Weights of a small contrastive image-text model.
Model: 64-pixel images, encoder arch vgg, encoder widths [80, 160, 320], text encoder layers 6, text encoder activation swiglu.
Training: soap at rate 0.0011, 5100 steps, batches of 256.
Data: trained on photos of plants and fungi (iNaturalist), 14.4 epochs.
Rows from block 3 of the image encoder of a small contrastive image-text model, named by matrix and row number. Each number is 500 + 40 x the weight over its row's rms, rounded and kept within 0 to 999. All counts start at 0. Numbers have three digits each. After the name is the row's rms in percent of the matrix's.
After each channel's rows are labels from the 100 images, of 14848, where the channel reaches its highest value: "strongest on" is what is common among them. Only what is clearly more common there than usual is listed. The data: photos of plants and fungi (iNaturalist).
# conv: 3x3 conv (encoder.blocks.3.conv.weight, 80x80x3x3, each kernel summed), inputs 0-79

conv.69 106:462499467466468475554524471477522539508474479475598471489444449399447529519494511477519524536464477557508465535498532438515620428495478538468552501515446501524508530447482493563499441514500555501452498422495499510482449516496580485513446553
strongest on: order Asterales; family: Asteraceae

conv.74 101:464559459433499523463510485469578439483505513488523499594474518366486455513529497540588443544557506490465511436445455574486497521476464466465485515496517496520528542469500447524462491478491450474500526511448461470455479539440557459477506468
strongest on: order Asterales; family: Asteraceae

conv.9 107:484554498441466495470475531507444563523593470517524520485511512474528447535508484443509491513490418544454542470443430435440452449499524484519491434505523543509597511519538493508439510517463483541486498427425553478490570521532442497513492439
strongest on: class Liliopsida

conv.13 112:491477533474530482469496571450511511465550489481469484456480450493572497537496536505477514508573484527526626496540491444483470475457551538537490552501580523511490496585492463456467476413520490475513512499452426482506462464547514515618466498
strongest on: order Asparagales; family: Asparagaceae; text has "yucca"

conv.31 076:488534493425585505462503479484464446463488420551491396562521471527532531450504504521545456553480499463441504505458521502640530556490477470451477498450579468487461468507489479509494489477522488468545512500523520467465453467502572545483511535
strongest on: order Asterales; family: Asteraceae

conv.34 083:428511510550424527445470510497540551465519523409478545481457459470447479471532528469470452523542502538468542554538591415492562484423555510506541508470513502479519487557542538511478542554483498491554511482488488439461516480510508500461605504
strongest on: order Lamiales

conv.72 112:425536453531508577548477524495479530512563473529453494469561509528455485452476583471489522495520573495552562505557411508476481429511433517472471523550494523494447455511413497506466505518441514470487468553519434482527519568477512528537512438
strongest on: order Caryophyllales; family: Cactaceae; text has "cactus"

conv.28 101:495444429443532504545546504551495520485502436447526502452588454520515478531493529467544460531442467507544466489485467548556487602472494534452467472575500465528422494500537521510453404514445545517444529483486502515474500527497587458511503490
strongest on: order Asterales; family: Asteraceae

conv.43 108:510406476529457466506537486490535558477541544471476538460486528475454431503474433428520545464459535542496531523463529561523550562459546560489473510478522512536438487495534488616564456564514549459510530460477514453503514502449544548479521475
strongest on: order Asterales