config = dict(
    encoder_arch='vgg',
    model='contrastive image-text model',
    dataset='photos of plants and fungi (iNaturalist)',
    train_examples=90422,
    image_size=64,
    crop_scale_min=1,
    horizontal_flip=True,
    translate=0.12,
    rotation_deg=5,
    color_jitter=0.1,
    tokenizer='word',
    vocab_size=1482,
    loss='softmax',
    embed_dim=256,
    encoder_norm='groupnorm',
    encoder_activation='silu',
    encoder_weight_standardization=False,
    encoder_channel_attention='se',
    encoder_depths=[4, 4, 4],
    encoder_kernel_size=3,
    encoder_stem='deep',
    encoder_widths=[80, 160, 320],
    encoder_downsampling='stride',
    text_encoder_causal=True,
    text_encoder_width=384,
    text_encoder_layers=6,
    text_encoder_norm='rmsnorm',
    text_encoder_norm_position='post',
    text_encoder_activation='swiglu',
    text_encoder_mlp_ratio=2,
    text_encoder_head_dim=32,
    text_encoder_fused_qkv=True,
    text_encoder_bias='all',
    text_encoder_qk_norm=False,
    text_encoder_parallel_block=False,
    text_encoder_dropout=0.05,
    text_encoder_inner_norm=False,
    text_encoder_positions='learned',
    init='kaiming_normal',
    residual_init='zero_last',
    optimizer='soap',
    beta2=0.95,
    learning_rate=0.0011,
    beta1=0.9,
    shampoo_beta=0.95,
    eps=1e-08,
    precondition_frequency=25,
    max_precond_dim=1024,
    one_sided=False,
    adamw_lr_other_params=0.0012,
    max_grad_norm=3.0,
    max_steps=5100,
    batch_size=256,
    epochs=14.4,
    lr_schedule='wsd',
    decay_fraction=0.3,
    final_lr_fraction=0.01,
    warmup_steps=100,
    weight_decay=0.3,
    adamw_weight_decay_other_params=0,
)
Rows from block 3 of the text encoder of a small contrastive image-text model, named by matrix and row number. Rows with one number belong to one neuron. Each number is 50 + 15 x the weight over its row's rms, rounded and kept within 0 to 99. All counts start at 0.
After each neuron's rows are labels from the 100 texts, of 14848, where the neuron reaches its largest size: "tokens" is the input token at the peak. Only what is clearly more common there than usual is listed. The data: photos of plants and fungi (iNaturalist).
# gate: MLP gate (text_encoder.blocks.3.mlp.gate.weight, 768x384), inputs 308-383
# fc1: MLP up (text_encoder.blocks.3.mlp.fc1.weight, 768x384), inputs 308-383
# fc2: MLP down (text_encoder.blocks.3.mlp.fc2.weight, 384x768, transposed), outputs 308-383

gate.660:14 53 53 67 49 38 36 69 47 44 59 41 24 56 48 47 88 51 49 39 37 44 49 58 46 62 40 63 45 39 44 40 66 35 26 52 38 63 44 43 74 59 30 68 60 51 64 35 53 72 58 85 58 45 63 45 75 61 44 39 51 34 19 30 53 53 51 46 51 51 57 69 66 61 68 64
fc1.660:45 21 38 76 53 65 54 60 53 31 64 69 66 49 42 64 71 36 54 35 53 54 34 21 54 50 54 56 44 45 31 65 54 49 43 61 14 36 65 57 47 44 34 51 29 52 61 50 59 21 38 41 64 48 30 42 33 77 31 25 52 56 49 59 59 48 33 56 31 83 61 49 65 54 49 43
fc2.660:74 52 57 52 70 57 61 31 51 44 62 32 16 42 85 48 57 45 71 55 45 67 38 33 49 61 45 30 60 63 44 65 67 49 27 52 23 26 72 60 69 45 48 61 59 48 71 71 61 17 60 40 43 26 42 48 40 38 50 53 55 49 46 51 67 63 55 57 41 51 50 42 71 63 50 32
tokens: "<end>"; "triacanthos"; "latifolia"; "zantedeschia"

gate.394:40 59 61 45 44 31 47 59 49 71 60 39 37 28 59 36 29 80 43 67 42 44 30 69 40 24 37 58 68 62 32 59 53 52 30 55 65 45 30 46 31 43 52 75 65 38 40 68 50 50 71 54 51 33 66 57 39 44 65 22 54 61 62 43 25 43 72 37 54 49 53 41 56 41 83 30
fc1.394:64 56 83 53 49 34 48 48 40 62 24 38 47 38 58 45 50 85 35 23 73 41 58 43 50 42 18 59 34 47 42 72 44 51 20 71 48 55 58 30 64 58 17 45 28 37 37 58 34 54 59 68 55 60 37 60 72 61 64 46 49 43 34 48 52 46 60 42 70 29 26 62 43 67 61 59
fc2.394:56 60 40 47 57 49 56 49 62 52 56 27 59 61 60 79 37 50 32 45 59 35 65 52 41 41 23 65 46 51 58 40 32 39 91 57 27 64 23 45 61 50 40 58 67 75 33 48 28 64 68 50 70 49 56 66 56 61 53 39 50 36 65 32 36 63 67 34 25 58 62 58 79 67 83 36
tokens: "vicia"; "<end>"

gate.541:45 69 56 54 44 78 46 49 61 43 41 59 17 52 41 47 63 28 54 45 55 80 68 46 65 29 71 56 28 59 30 43 53 49 57 45 32 48 41 33 63 62 48 54 64 51 80 19 45 28 56 53 44 51 36 63 60 43 36 46 63 53 59 38 50 31 48 09 45 33 43 31 37 50 45 31
fc1.541:53 37 44 38 41 64 82 42 31 64 67 19 47 49 20 52 52 55 16 57 51 59 23 59 65 44 54 52 18 50 96 55 63 49 40 41 51 67 30 67 61 43 80 61 47 35 76 30 66 52 07 73 58 75 73 59 60 42 43 59 39 25 47 48 67 55 46 45 20 57 52 69 44 44 55 41
fc2.541:57 58 47 67 74 68 52 62 58 07 62 43 65 44 62 59 60 45 61 52 66 55 64 68 51 35 38 09 38 39 51 56 44 68 33 28 59 48 71 39 41 43 47 46 76 59 52 61 49 37 51 71 57 55 53 54 52 30 69 25 48 39 51 48 40 19 50 51 65 60 54 50 72 55 45 54
tokens: "<end>"; "maculata"

gate.271:18 48 47 46 37 43 49 53 68 41 31 35 34 37 45 56 74 46 47 63 82 44 64 36 51 55 23 70 30 34 34 49 33 46 42 64 45 58 37 43 91 69 50 40 49 52 44 31 43 54 61 36 48 36 34 57 66 35 31 74 54 62 48 24 28 48 51 47 27 53 88 72 57 38 34 46
fc1.271:19 45 49 48 23 37 44 31 42 57 48 23 42 32 42 60 61 64 40 60 54 50 74 48 78 41 60 53 38 29 49 44 48 61 71 51 51 23 32 29 36 75 60 33 37 41 43 41 37 49 53 64 35 44 80 44 67 42 48 40 40 62 37 44 71 36 51 34 79 55 55 62 47 41 46 74
fc2.271:19 40 55 42 58 53 52 60 42 34 45 53 45 55 60 26 69 39 43 20 52 26 66 57 42 51 34 45 74 42 35 46 27 57 66 49 29 25 94 17 62 34 61 54 55 43 64 46 45 44 38 78 59 42 87 51 39 31 28 47 65 42 59 20 42 61 52 50 65 31 27 58 51 48 61 83
tokens: "amplexicaule"; "<end>"; "cicutarium"

gate.417:66 62 62 27 41 67 49 43 56 53 72 81 32 70 67 33 49 32 44 46 20 39 56 47 69 53 63 60 54 16 45 58 51 69 75 14 57 58 47 64 51 28 44 47 44 31 63 63 69 72 43 86 40 76 37 44 13 73 65 62 42 60 25 84 67 61 30 29 51 49 64 72 57 49 47 44
fc1.417:65 31 61 46 54 43 28 36 38 49 68 61 59 25 72 50 46 69 33 35 50 69 63 47 50 28 58 16 70 34 71 45 52 34 66 51 44 68 58 44 45 58 39 50 41 49 68 28 49 80 36 60 48 38 27 68 40 58 52 49 58 68 51 38 40 50 41 20 41 25 52 54 64 46 70 75
fc2.417:49 67 49 34 33 71 26 47 21 55 43 21 63 73 57 43 58 39 50 64 58 56 34 50 47 22 67 50 29 44 39 53 49 34 79 51 48 90 54 20 54 31 39 42 49 69 46 40 64 39 23 66 55 48 55 36 52 55 64 40 33 48 36 74 37 34 43 67 59 40 50 69 69 39 44 44
tokens: "trifolium"; "amanita"; "taraxacum"

gate.732:41 65 47 53 54 57 70 66 53 46 55 29 41 42 38 30 70 55 40 34 46 17 57 71 51 54 07 52 56 28 58 17 43 51 49 54 56 26 45 38 52 53 11 40 79 22 50 52 47 67 40 53 34 72 43 25 51 42 87 52 46 50 40 78 33 35 28 45 58 47 51 57 44 40 51 48
fc1.732:62 40 46 41 50 66 59 43 60 40 52 56 68 46 64 19 44 53 42 64 71 65 46 44 41 56 39 38 40 52 50 39 30 55 58 54 88 21 46 63 48 75 49 58 38 53 64 53 64 50 26 66 25 66 36 68 42 50 51 68 47 59 62 17 44 89 38 52 36 58 64 34 48 44 18 54
fc2.732:45 50 37 44 55 74 68 69 19 51 57 72 67 63 68 63 30 75 65 50 57 72 55 80 58 53 40 42 43 61 24 68 48 48 91 64 76 37 54 26 35 51 48 39 59 70 73 50 39 62 45 47 55 57 21 42 38 32 36 64 32 69 63 51 67 50 60 72 50 45 30 61 41 68 37 77
tokens: "<end>"; "myrtales"

gate.214:53 62 60 66 49 49 51 40 44 53 50 66 49 52 41 46 74 54 58 45 66 35 51 57 46 71 27 64 44 57 25 26 60 62 76 47 54 94 29 66 45 46 00 67 65 41 62 54 38 45 61 63 43 47 40 62 70 54 38 60 61 57 64 34 66 61 38 36 58 50 47 67 66 44 50 80
fc1.214:56 51 42 80 65 72 31 67 63 44 26 63 61 45 65 54 56 64 42 65 65 49 39 62 44 42 51 31 50 63 68 52 47 49 24 34 37 11 60 54 63 36 46 60 42 41 57 78 42 35 49 36 37 40 64 64 64 41 29 69 53 54 78 46 39 40 66 10 61 63 65 35 53 53 39 58
fc2.214:53 49 42 37 39 65 64 53 60 49 30 29 78 62 57 51 75 71 75 49 46 57 49 78 38 63 28 44 81 50 40 40 54 85 48 20 64 33 47 22 63 49 38 65 54 52 42 62 46 49 64 43 58 50 53 35 57 41 43 57 62 69 57 60 75 63 39 38 53 62 36 42 56 35 72 56
tokens: "chimaphila"; "jacobaea"; "plantain"

gate.158:46 63 59 27 45 53 52 22 13 38 56 51 62 54 70 44 60 43 36 55 56 60 59 04 48 58 41 50 53 30 63 41 27 30 35 64 71 75 27 25 69 77 51 49 68 38 43 49 54 49 48 59 54 23 57 73 49 54 67 30 73 69 51 53 39 23 34 29 65 35 81 64 43 55 45 48
fc1.158:35 74 46 41 16 58 48 51 47 34 54 50 54 49 40 52 57 21 68 57 43 67 67 37 52 54 51 35 45 14 59 51 31 67 48 46 64 42 68 56 99 84 68 62 64 72 25 67 08 37 80 52 45 24 44 65 70 69 29 57 65 55 51 52 38 75 32 25 52 20 60 74 51 51 40 76
fc2.158:33 40 61 65 36 33 66 31 54 85 39 58 57 36 85 43 40 43 78 49 48 78 16 47 60 58 53 34 29 54 48 31 39 46 48 65 52 50 47 35 55 64 27 56 90 64 38 37 35 57 77 36 56 62 61 55 42 50 46 56 47 34 60 20 65 89 35 54 55 37 78 65 71 31 75 67
tokens: "<end>"

gate.163:69 29 59 80 67 49 70 55 57 39 31 60 85 34 54 60 89 47 34 41 75 68 92 12 31 42 47 73 64 61 45 50 57 50 48 57 43 29 19 27 72 33 55 55 49 59 60 52 59 54 69 48 62 68 46 49 65 20 63 52 29 48 61 40 25 24 65 36 30 54 37 60 35 46 79 69
fc1.163:17 45 34 60 53 42 51 49 32 21 43 58 62 56 52 60 50 47 62 61 48 32 58 40 41 74 51 66 51 47 30 49 30 34 39 61 41 26 42 67 83 47 55 45 72 60 49 55 63 58 51 60 33 43 46 33 57 77 52 29 67 43 43 55 69 71 38 43 60 41 54 44 60 44 11 30
fc2.163:47 82 45 24 41 69 71 41 31 57 52 75 72 50 38 23 56 50 77 55 77 60 52 47 13 63 13 37 60 71 49 34 45 53 60 58 43 32 55 60 46 41 42 62 63 45 59 66 29 33 43 49 39 58 46 25 47 35 53 32 42 79 46 87 67 55 67 68 56 82 51 60 41 35 41 53
tokens: "vicia"; "argentina"

gate.485:64 55 32 74 74 55 31 55 36 56 41 34 36 45 78 53 74 56 75 35 21 55 80 39 58 31 26 54 15 54 43 58 46 29 55 28 59 44 22 32 37 42 44 45 75 70 62 58 48 41 79 55 38 61 57 34 55 49 54 63 53 62 27 63 67 51 44 75 50 44 30 42 46 66 57 31
fc1.485:26 64 46 57 42 60 58 47 64 60 69 59 40 86 66 57 38 45 42 52 71 32 25 61 22 81 42 36 53 39 58 55 58 64 36 67 55 44 42 73 51 60 51 64 16 42 41 40 64 38 35 36 42 28 39 67 62 34 38 60 61 49 81 46 60 38 62 27 59 49 57 53 43 27 59 57
fc2.485:56 54 41 43 68 44 45 39 52 68 56 65 53 83 44 82 30 66 28 42 80 55 80 54 44 38 50 53 27 30 25 43 70 20 50 76 45 53 70 54 18 30 62 33 68 60 29 48 32 45 75 77 61 37 18 81 50 38 65 49 52 55 75 44 66 49 41 31 50 51 61 50 29 54 35 42
tokens: "brassicaceae"

gate.500:66 73 58 52 66 37 30 40 52 62 43 70 68 42 67 32 42 63 77 40 39 83 66 73 61 47 48 48 59 63 61 59 76 72 29 35 61 72 47 60 46 39 28 61 74 31 65 46 53 60 39 47 00 88 31 24 53 43 66 80 66 46 77 53 34 35 41 73 70 41 56 30 58 47 68 66
fc1.500:72 44 43 38 59 30 66 37 49 48 55 25 35 44 56 43 51 48 41 60 59 45 52 21 51 39 60 42 54 54 60 38 53 52 35 67 60 82 42 44 40 71 37 48 55 49 48 49 72 53 56 46 74 49 43 96 51 64 23 47 39 70 72 34 48 32 31 30 60 56 78 54 55 50 82 41
fc2.500:34 59 66 57 23 44 71 36 57 66 46 46 81 52 39 64 48 58 61 40 53 69 65 39 34 56 31 30 65 43 67 67 38 68 28 72 46 68 44 64 90 44 44 37 35 59 59 45 66 45 52 42 74 63 40 57 55 66 50 67 68 54 51 57 47 76 38 31 18 59 50 53 39 33 66 51
tokens: "brassicaceae"

gate.555:39 76 30 33 31 47 28 57 27 70 56 39 40 74 68 60 56 57 54 35 58 33 40 67 26 54 59 61 32 55 49 60 68 33 46 67 74 51 53 52 61 42 41 53 52 33 61 59 79 63 67 40 52 65 58 52 53 40 66 39 53 39 58 33 53 33 74 71 61 67 38 34 54 51 49 38
fc1.555:59 31 18 36 47 43 57 57 45 42 40 36 27 49 58 78 48 49 57 32 69 76 42 82 73 41 46 43 55 58 59 64 63 77 60 51 38 65 79 41 56 77 37 30 69 43 29 46 60 61 35 45 21 55 66 44 37 72 14 48 34 34 65 67 62 64 54 52 69 47 41 52 34 69 39 39
fc2.555:34 40 45 47 68 07 38 44 46 88 75 64 47 63 31 54 51 63 34 52 53 61 55 43 61 50 47 30 40 88 39 49 58 28 65 33 47 50 62 68 46 61 58 63 44 57 79 32 40 45 50 43 24 45 52 62 63 68 26 55 55 63 54 35 50 32 50 45 70 52 43 52 72 50 56 58
tokens: "vicia"; "nobilis"; "<end>"

gate.290:49 34 41 63 44 31 64 31 48 47 53 32 38 27 43 63 34 49 44 76 59 44 41 47 32 49 49 53 49 34 65 38 53 56 67 43 26 42 71 43 51 40 55 48 56 42 30 68 42 38 69 65 62 60 74 65 28 61 40 69 74 44 46 43 49 55 51 62 46 50 38 52 40 66 32 62
fc1.290:78 51 36 62 75 34 35 44 71 70 45 44 45 42 42 56 40 24 52 40 77 46 47 23 29 35 52 44 38 45 26 35 77 84 50 40 07 49 50 61 60 49 68 29 44 37 35 70 40 45 62 52 69 70 86 48 60 70 42 36 73 44 42 36 68 41 37 61 48 47 50 66 36 48 36 58
fc2.290:53 45 33 51 77 51 49 39 44 46 32 77 19 52 57 59 45 49 48 20 64 55 43 66 40 54 67 38 45 49 66 50 63 59 54 49 45 73 44 19 37 51 54 31 47 45 22 72 68 54 81 70 51 51 46 66 55 71 71 64 58 53 29 31 65 65 40 49 42 63 66 41 32 62 42 50
tokens: "baccharis"; "holly"; "<end>"; "dodonaea"

gate.132:38 41 51 74 45 49 50 58 48 50 57 36 53 54 71 22 63 62 67 73 43 47 36 56 36 55 52 59 74 33 52 69 47 35 56 42 39 37 60 64 53 21 48 34 36 41 27 14 63 44 57 84 28 54 43 19 38 73 51 30 62 31 38 31 59 73 44 49 49 65 44 36 42 41 27 60
fc1.132:54 55 44 70 58 66 60 50 67 66 49 60 51 48 23 40 44 31 45 51 30 62 49 39 39 00 44 49 41 47 47 83 31 60 46 49 20 44 59 50 48 21 53 41 33 49 80 42 75 50 62 58 48 31 34 47 31 59 42 55 29 54 44 47 57 58 60 32 40 57 58 39 39 60 35 40
fc2.132:55 34 71 51 63 63 40 83 48 43 52 42 44 49 30 50 77 67 03 36 58 45 26 44 10 40 36 34 54 61 60 58 56 40 53 45 28 47 57 56 61 45 56 54 36 04 35 54 37 50 55 48 42 46 57 31 59 49 46 54 47 59 41 40 33 62 68 44 67 47 53 02 41 26 41 55
tokens: "brassicaceae"; "<end>"

gate.558:41 51 71 25 64 42 44 65 56 42 80 59 31 32 55 53 69 53 30 62 46 37 30 63 53 48 37 39 51 61 39 45 31 56 31 83 42 74 62 84 51 18 63 36 46 44 41 58 73 94 40 61 26 38 36 73 19 69 42 54 71 39 33 43 55 41 35 26 72 60 47 64 30 31 36 40
fc1.558:72 43 53 40 56 48 50 54 67 48 61 44 41 56 69 34 42 37 34 64 44 59 50 39 52 51 31 62 55 58 71 43 47 78 62 62 38 61 55 51 54 31 38 57 51 28 26 39 35 56 50 59 31 60 55 66 42 84 51 52 61 36 45 46 64 56 58 49 29 37 61 50 71 80 64 69
fc2.558:53 55 58 53 45 68 41 46 32 14 53 60 26 67 29 66 53 56 48 76 46 45 52 79 36 31 48 53 31 56 46 77 49 30 49 62 43 45 44 34 59 37 59 49 58 64 45 77 55 37 45 59 26 24 70 81 53 43 63 37 53 56 54 61 20 62 41 39 58 42 46 92 46 84 49 44
tokens: "trifolium"; "<end>"; "hawkweed"

gate.633:36 53 41 37 41 54 46 72 34 38 55 67 54 25 68 67 44 50 17 64 40 50 27 62 56 50 51 45 67 39 67 28 77 43 61 57 22 76 52 25 42 37 31 88 70 50 59 54 35 35 54 71 77 61 40 66 79 62 63 65 79 39 62 38 35 72 07 47 55 53 56 59 52 25 41 28
fc1.633:48 46 53 19 75 41 35 43 33 37 47 42 53 35 53 62 66 44 73 51 30 56 64 65 51 58 69 49 39 63 64 18 61 69 41 36 18 34 65 58 58 36 43 50 47 37 48 45 26 41 57 46 59 47 33 44 33 36 65 18 26 60 34 33 71 18 70 32 40 63 59 59 32 47 71 25
fc2.633:44 81 47 24 53 50 63 52 32 71 56 61 72 31 31 32 51 41 57 59 49 45 61 72 71 52 40 70 42 66 32 41 56 79 70 38 48 40 68 66 31 23 62 30 50 45 40 56 37 47 46 63 49 62 64 02 57 69 47 52 59 44 58 23 74 29 41 49 52 56 49 31 38 25 22 35
tokens: "trifolium"; "<end>"; "hawkweed"; "taraxacum"

gate.180:59 27 48 77 53 64 18 61 46 15 59 43 53 65 55 32 76 39 43 12 54 52 34 73 55 32 84 81 45 36 60 54 56 29 38 61 67 73 60 59 61 45 40 39 46 61 63 46 43 68 70 64 32 39 63 52 45 60 53 67 47 35 34 38 44 40 15 39 66 62 42 82 62 39 53 46
fc1.180:37 40 29 70 58 28 53 60 35 40 70 21 57 47 49 55 42 56 32 70 28 63 44 58 58 27 47 71 52 49 99 52 61 62 67 32 73 41 48 57 71 35 34 58 58 26 63 75 55 66 38 59 41 66 44 55 43 65 68 59 76 48 68 18 73 37 44 64 46 52 64 47 66 38 58 41
fc2.180:86 39 70 70 68 71 45 57 45 34 55 50 33 70 68 30 61 60 44 72 52 45 39 48 60 46 24 56 47 54 52 46 68 60 77 33 63 71 22 48 68 54 66 57 45 48 30 42 51 88 50 20 16 46 37 59 66 48 73 53 70 70 35 76 24 55 50 60 21 49 55 46 54 46 65 30
tokens: "trifolium"

gate.695:56 40 40 59 45 42 60 27 58 40 62 61 74 49 71 55 60 53 46 24 12 45 78 06 37 60 45 59 63 51 60 32 14 40 38 38 33 34 91 20 48 43 45 50 55 50 60 44 61 70 48 39 48 39 60 59 74 61 73 54 36 35 44 58 28 42 57 56 38 51 46 63 42 33 45 57
fc1.695:71 72 33 59 41 13 44 63 40 42 81 37 42 63 43 40 76 39 37 39 40 48 69 46 27 61 42 46 46 54 61 47 39 39 21 44 47 29 59 57 17 23 37 42 60 29 62 68 54 46 61 34 23 51 39 83 54 52 41 76 27 47 36 62 36 68 65 36 39 25 55 41 64 36 56 29
fc2.695:64 67 30 43 49 33 73 52 44 24 36 42 46 67 68 49 52 60 49 64 65 58 47 52 56 44 63 56 58 62 67 48 59 46 28 65 57 41 62 28 45 53 37 57 43 81 30 67 35 40 43 48 33 62 34 39 70 53 33 56 34 76 32 38 18 42 37 30 32 54 56 47 76 48 55 52
tokens: "trifolium"

gate.102:37 54 26 49 45 33 53 47 62 53 44 55 31 41 28 55 23 45 26 46 36 49 88 27 48 23 24 43 30 74 76 66 67 51 27 36 53 45 50 45 40 29 26 75 36 30 10 49 56 50 93 45 56 59 62 51 34 51 66 31 46 64 34 12 44 44 49 30 43 70 90 63 90 32 46 39
fc1.102:71 76 45 41 32 47 65 29 62 65 59 45 91 51 46 52 09 42 67 47 34 37 29 76 52 41 49 53 81 29 67 25 76 68 60 57 42 67 49 69 37 51 65 48 21 86 62 80 64 65 34 72 33 32 51 48 67 67 62 65 43 36 56 59 69 40 45 58 45 49 39 55 16 62 40 63
fc2.102:69 60 41 34 62 83 44 33 66 48 81 33 65 51 71 51 50 38 62 52 71 49 46 58 53 52 41 40 23 32 37 40 47 41 55 62 52 55 32 44 64 61 39 50 39 68 42 49 59 54 40 40 58 32 40 57 66 32 39 48 65 40 52 38 67 68 54 23 31 57 43 41 54 43 36 51
tokens: "brassicaceae"; "<end>"

gate.210:28 60 74 54 58 35 35 45 29 44 67 17 27 37 34 48 46 68 58 42 68 51 71 65 59 43 53 41 47 41 34 45 59 69 33 47 47 51 45 49 58 59 51 55 44 42 37 57 53 80 20 65 57 58 66 59 41 60 89 51 32 48 61 41 29 56 68 45 44 54 72 68 78 48 41 28
fc1.210:64 57 57 59 58 47 53 28 44 27 27 39 30 74 24 50 73 34 36 55 47 64 41 37 45 58 21 54 72 58 62 22 36 71 53 42 60 44 63 52 32 38 45 27 72 65 44 75 34 51 66 47 35 68 40 68 34 57 66 57 84 44 57 35 46 44 79 75 48 29 50 63 30 53 31 76
fc2.210:61 50 45 29 66 67 64 65 42 41 31 72 48 53 17 23 77 20 54 59 55 44 68 25 48 52 68 20 25 44 23 26 27 59 36 51 77 32 61 60 46 32 47 61 50 59 50 62 56 52 34 68 07 66 23 62 25 29 26 52 61 27 37 42 76 30 38 70 46 60 74 62 23 63 58 66
tokens: "amplexicaule"; "<end>"; "cicutarium"

gate.467:56 37 63 66 53 32 40 71 58 42 26 44 69 55 75 39 25 57 39 78 53 44 40 39 51 39 53 29 49 41 42 34 35 32 34 50 57 61 43 55 57 47 40 44 47 35 51 19 57 62 34 74 65 66 71 46 47 44 60 64 84 65 45 59 21 41 37 36 58 49 56 75 50 47 55 51
fc1.467:50 43 53 50 33 61 45 67 57 41 17 59 40 58 51 23 75 37 53 69 39 54 79 42 58 36 38 69 63 53 44 39 64 49 48 48 36 48 54 45 26 44 54 47 39 45 44 35 29 44 36 36 49 53 45 72 30 75 41 65 26 57 56 49 64 31 52 47 48 54 46 30 71 33 30 53
fc2.467:29 53 65 53 55 44 36 50 36 59 38 41 42 67 52 38 74 20 60 40 34 58 62 58 38 70 35 27 27 46 50 42 45 86 60 26 61 40 55 51 52 57 57 69 45 29 49 34 35 59 41 53 18 27 61 58 64 46 45 68 57 50 54 30 43 17 40 34 57 61 60 31 61 43 47 63
tokens: "trifolium"; "<end>"

gate.258:39 56 45 49 40 47 49 39 17 55 51 70 10 55 42 63 60 46 71 18 30 64 55 50 81 38 60 23 40 47 85 49 64 68 54 34 37 48 51 63 75 52 62 43 26 68 50 17 63 32 64 49 31 55 32 72 26 50 79 53 81 54 71 56 61 66 62 34 58 36 51 42 55 48 80 35
fc1.258:53 21 16 44 44 52 75 32 47 65 35 38 46 57 24 38 55 37 60 46 56 47 59 28 41 36 72 31 43 47 49 51 32 46 61 61 40 44 30 50 33 33 43 24 64 56 61 18 40 46 37 53 83 34 32 33 64 55 77 34 58 80 50 34 64 33 56 53 39 44 11 83 51 67 64 59
fc2.258:71 44 63 43 31 49 33 60 59 51 72 36 42 44 38 49 38 54 80 38 52 69 64 55 65 72 66 34 61 63 48 70 65 34 50 53 71 62 58 71 13 65 31 61 18 52 53 53 40 51 66 44 53 25 53 07 54 36 33 51 73 72 63 52 33 69 43 49 35 39 40 16 46 59 47 51
tokens: "brassicaceae"

gate.339:75 20 43 23 46 61 36 53 34 55 44 43 52 68 59 74 47 38 25 37 64 35 47 42 63 59 38 46 74 31 80 30 88 25 46 78 43 80 59 58 28 56 65 72 48 41 61 28 51 72 75 54 36 49 52 59 36 72 72 62 60 23 30 33 52 43 40 52 64 18 50 36 33 64 42 80
fc1.339:55 41 36 24 41 45 55 67 52 60 23 39 66 56 72 44 71 50 58 59 62 60 62 52 38 64 23 45 44 50 70 51 62 51 49 61 57 67 29 61 52 56 55 33 54 42 68 45 49 65 65 59 49 43 67 51 33 54 67 49 50 61 44 60 64 39 64 61 52 67 27 54 50 73 37 61
fc2.339:44 53 49 45 54 93 53 32 58 68 27 36 53 62 45 44 47 65 39 48 28 67 45 70 32 51 33 79 32 25 88 44 49 38 57 71 43 39 46 43 56 70 34 86 27 64 40 42 61 59 63 62 43 23 38 66 35 43 54 49 55 40 71 25 75 56 61 57 32 28 63 68 58 44 45 26
tokens: "<end>"; "jacobaea"

gate.235:24 47 64 46 49 31 16 50 40 49 66 40 48 34 48 23 19 49 51 41 49 48 37 61 30 55 58 31 58 79 50 47 48 21 51 44 80 46 46 34 16 77 81 55 53 50 54 45 34 59 51 95 76 64 48 71 48 43 73 51 54 56 44 53 31 30 35 25 37 36 26 72 33 49 17 70
fc1.235:68 81 79 62 26 13 61 63 66 63 75 75 74 48 58 90 83 34 63 29 43 31 62 69 55 48 41 58 53 41 45 61 53 50 68 36 42 67 66 66 68 38 47 56 28 72 57 14 74 82 47 43 57 27 69 21 48 42 28 54 86 37 07 55 37 57 56 53 45 71 52 66 75 43 33 45
fc2.235:46 64 21 63 70 45 58 54 49 67 52 58 82 34 59 79 55 42 52 32 55 64 45 47 71 84 57 49 57 28 55 62 46 51 45 52 36 25 72 55 83 51 47 62 76 63 62 33 51 53 38 48 51 44 23 54 55 53 47 57 30 70 47 22 34 22 66 64 40 65 51 80 63 58 42 49
tokens: "brassicaceae"

gate.489:49 33 64 59 57 37 64 47 32 19 09 55 48 21 51 60 60 57 48 51 61 74 59 55 50 36 16 51 40 24 80 56 60 41 43 46 50 43 44 39 61 40 70 34 41 37 31 31 25 55 69 56 61 66 55 40 85 23 41 43 61 52 47 58 39 32 62 39 23 55 47 55 42 45 59 45
fc1.489:54 44 46 36 55 39 67 68 33 43 22 45 73 56 60 34 56 53 68 64 32 49 36 27 48 49 38 47 60 33 52 45 71 12 53 55 55 44 63 20 56 38 51 71 46 38 48 51 39 76 52 44 67 41 49 39 50 01 48 53 43 49 65 29 69 39 43 42 31 44 43 55 54 37 44 38
fc2.489:73 40 77 41 68 35 70 54 48 68 13 40 52 75 52 50 58 35 50 62 18 52 51 51 56 64 53 53 26 68 76 42 65 33 48 77 55 58 24 39 55 34 57 38 33 59 42 67 75 46 32 61 82 71 43 55 62 65 58 48 72 49 62 31 17 26 43 33 51 53 52 53 46 63 26 46
tokens: "vicia"; "campanula"

gate.222:55 60 52 50 36 42 54 32 37 63 79 62 56 36 35 65 32 43 72 69 44 39 55 52 38 65 46 16 28 22 55 44 79 68 75 34 70 62 49 69 57 42 46 33 53 52 37 91 42 55 45 37 40 44 51 55 34 43 68 99 47 54 64 30 38 36 66 43 63 24 49 41 79 26 47 37
fc1.222:54 31 52 49 61 57 33 62 44 57 88 55 53 55 62 54 39 65 41 39 27 47 62 49 58 62 28 46 60 43 72 43 38 45 51 34 56 76 43 44 66 62 44 51 43 38 30 58 39 95 54 70 61 73 43 47 80 31 45 62 43 17 37 26 60 30 40 76 48 44 36 47 49 43 70 41
fc2.222:39 55 48 28 91 47 93 40 48 42 77 70 36 57 34 65 70 48 56 46 70 46 43 88 65 54 51 58 44 41 35 34 44 34 32 53 61 41 38 46 34 34 78 47 38 39 43 83 49 21 82 67 41 61 46 51 42 58 61 62 74 71 52 54 51 42 20 74 39 27 88 37 39 83 42 36
tokens: "baccharis"; "uniflora"; "cracca"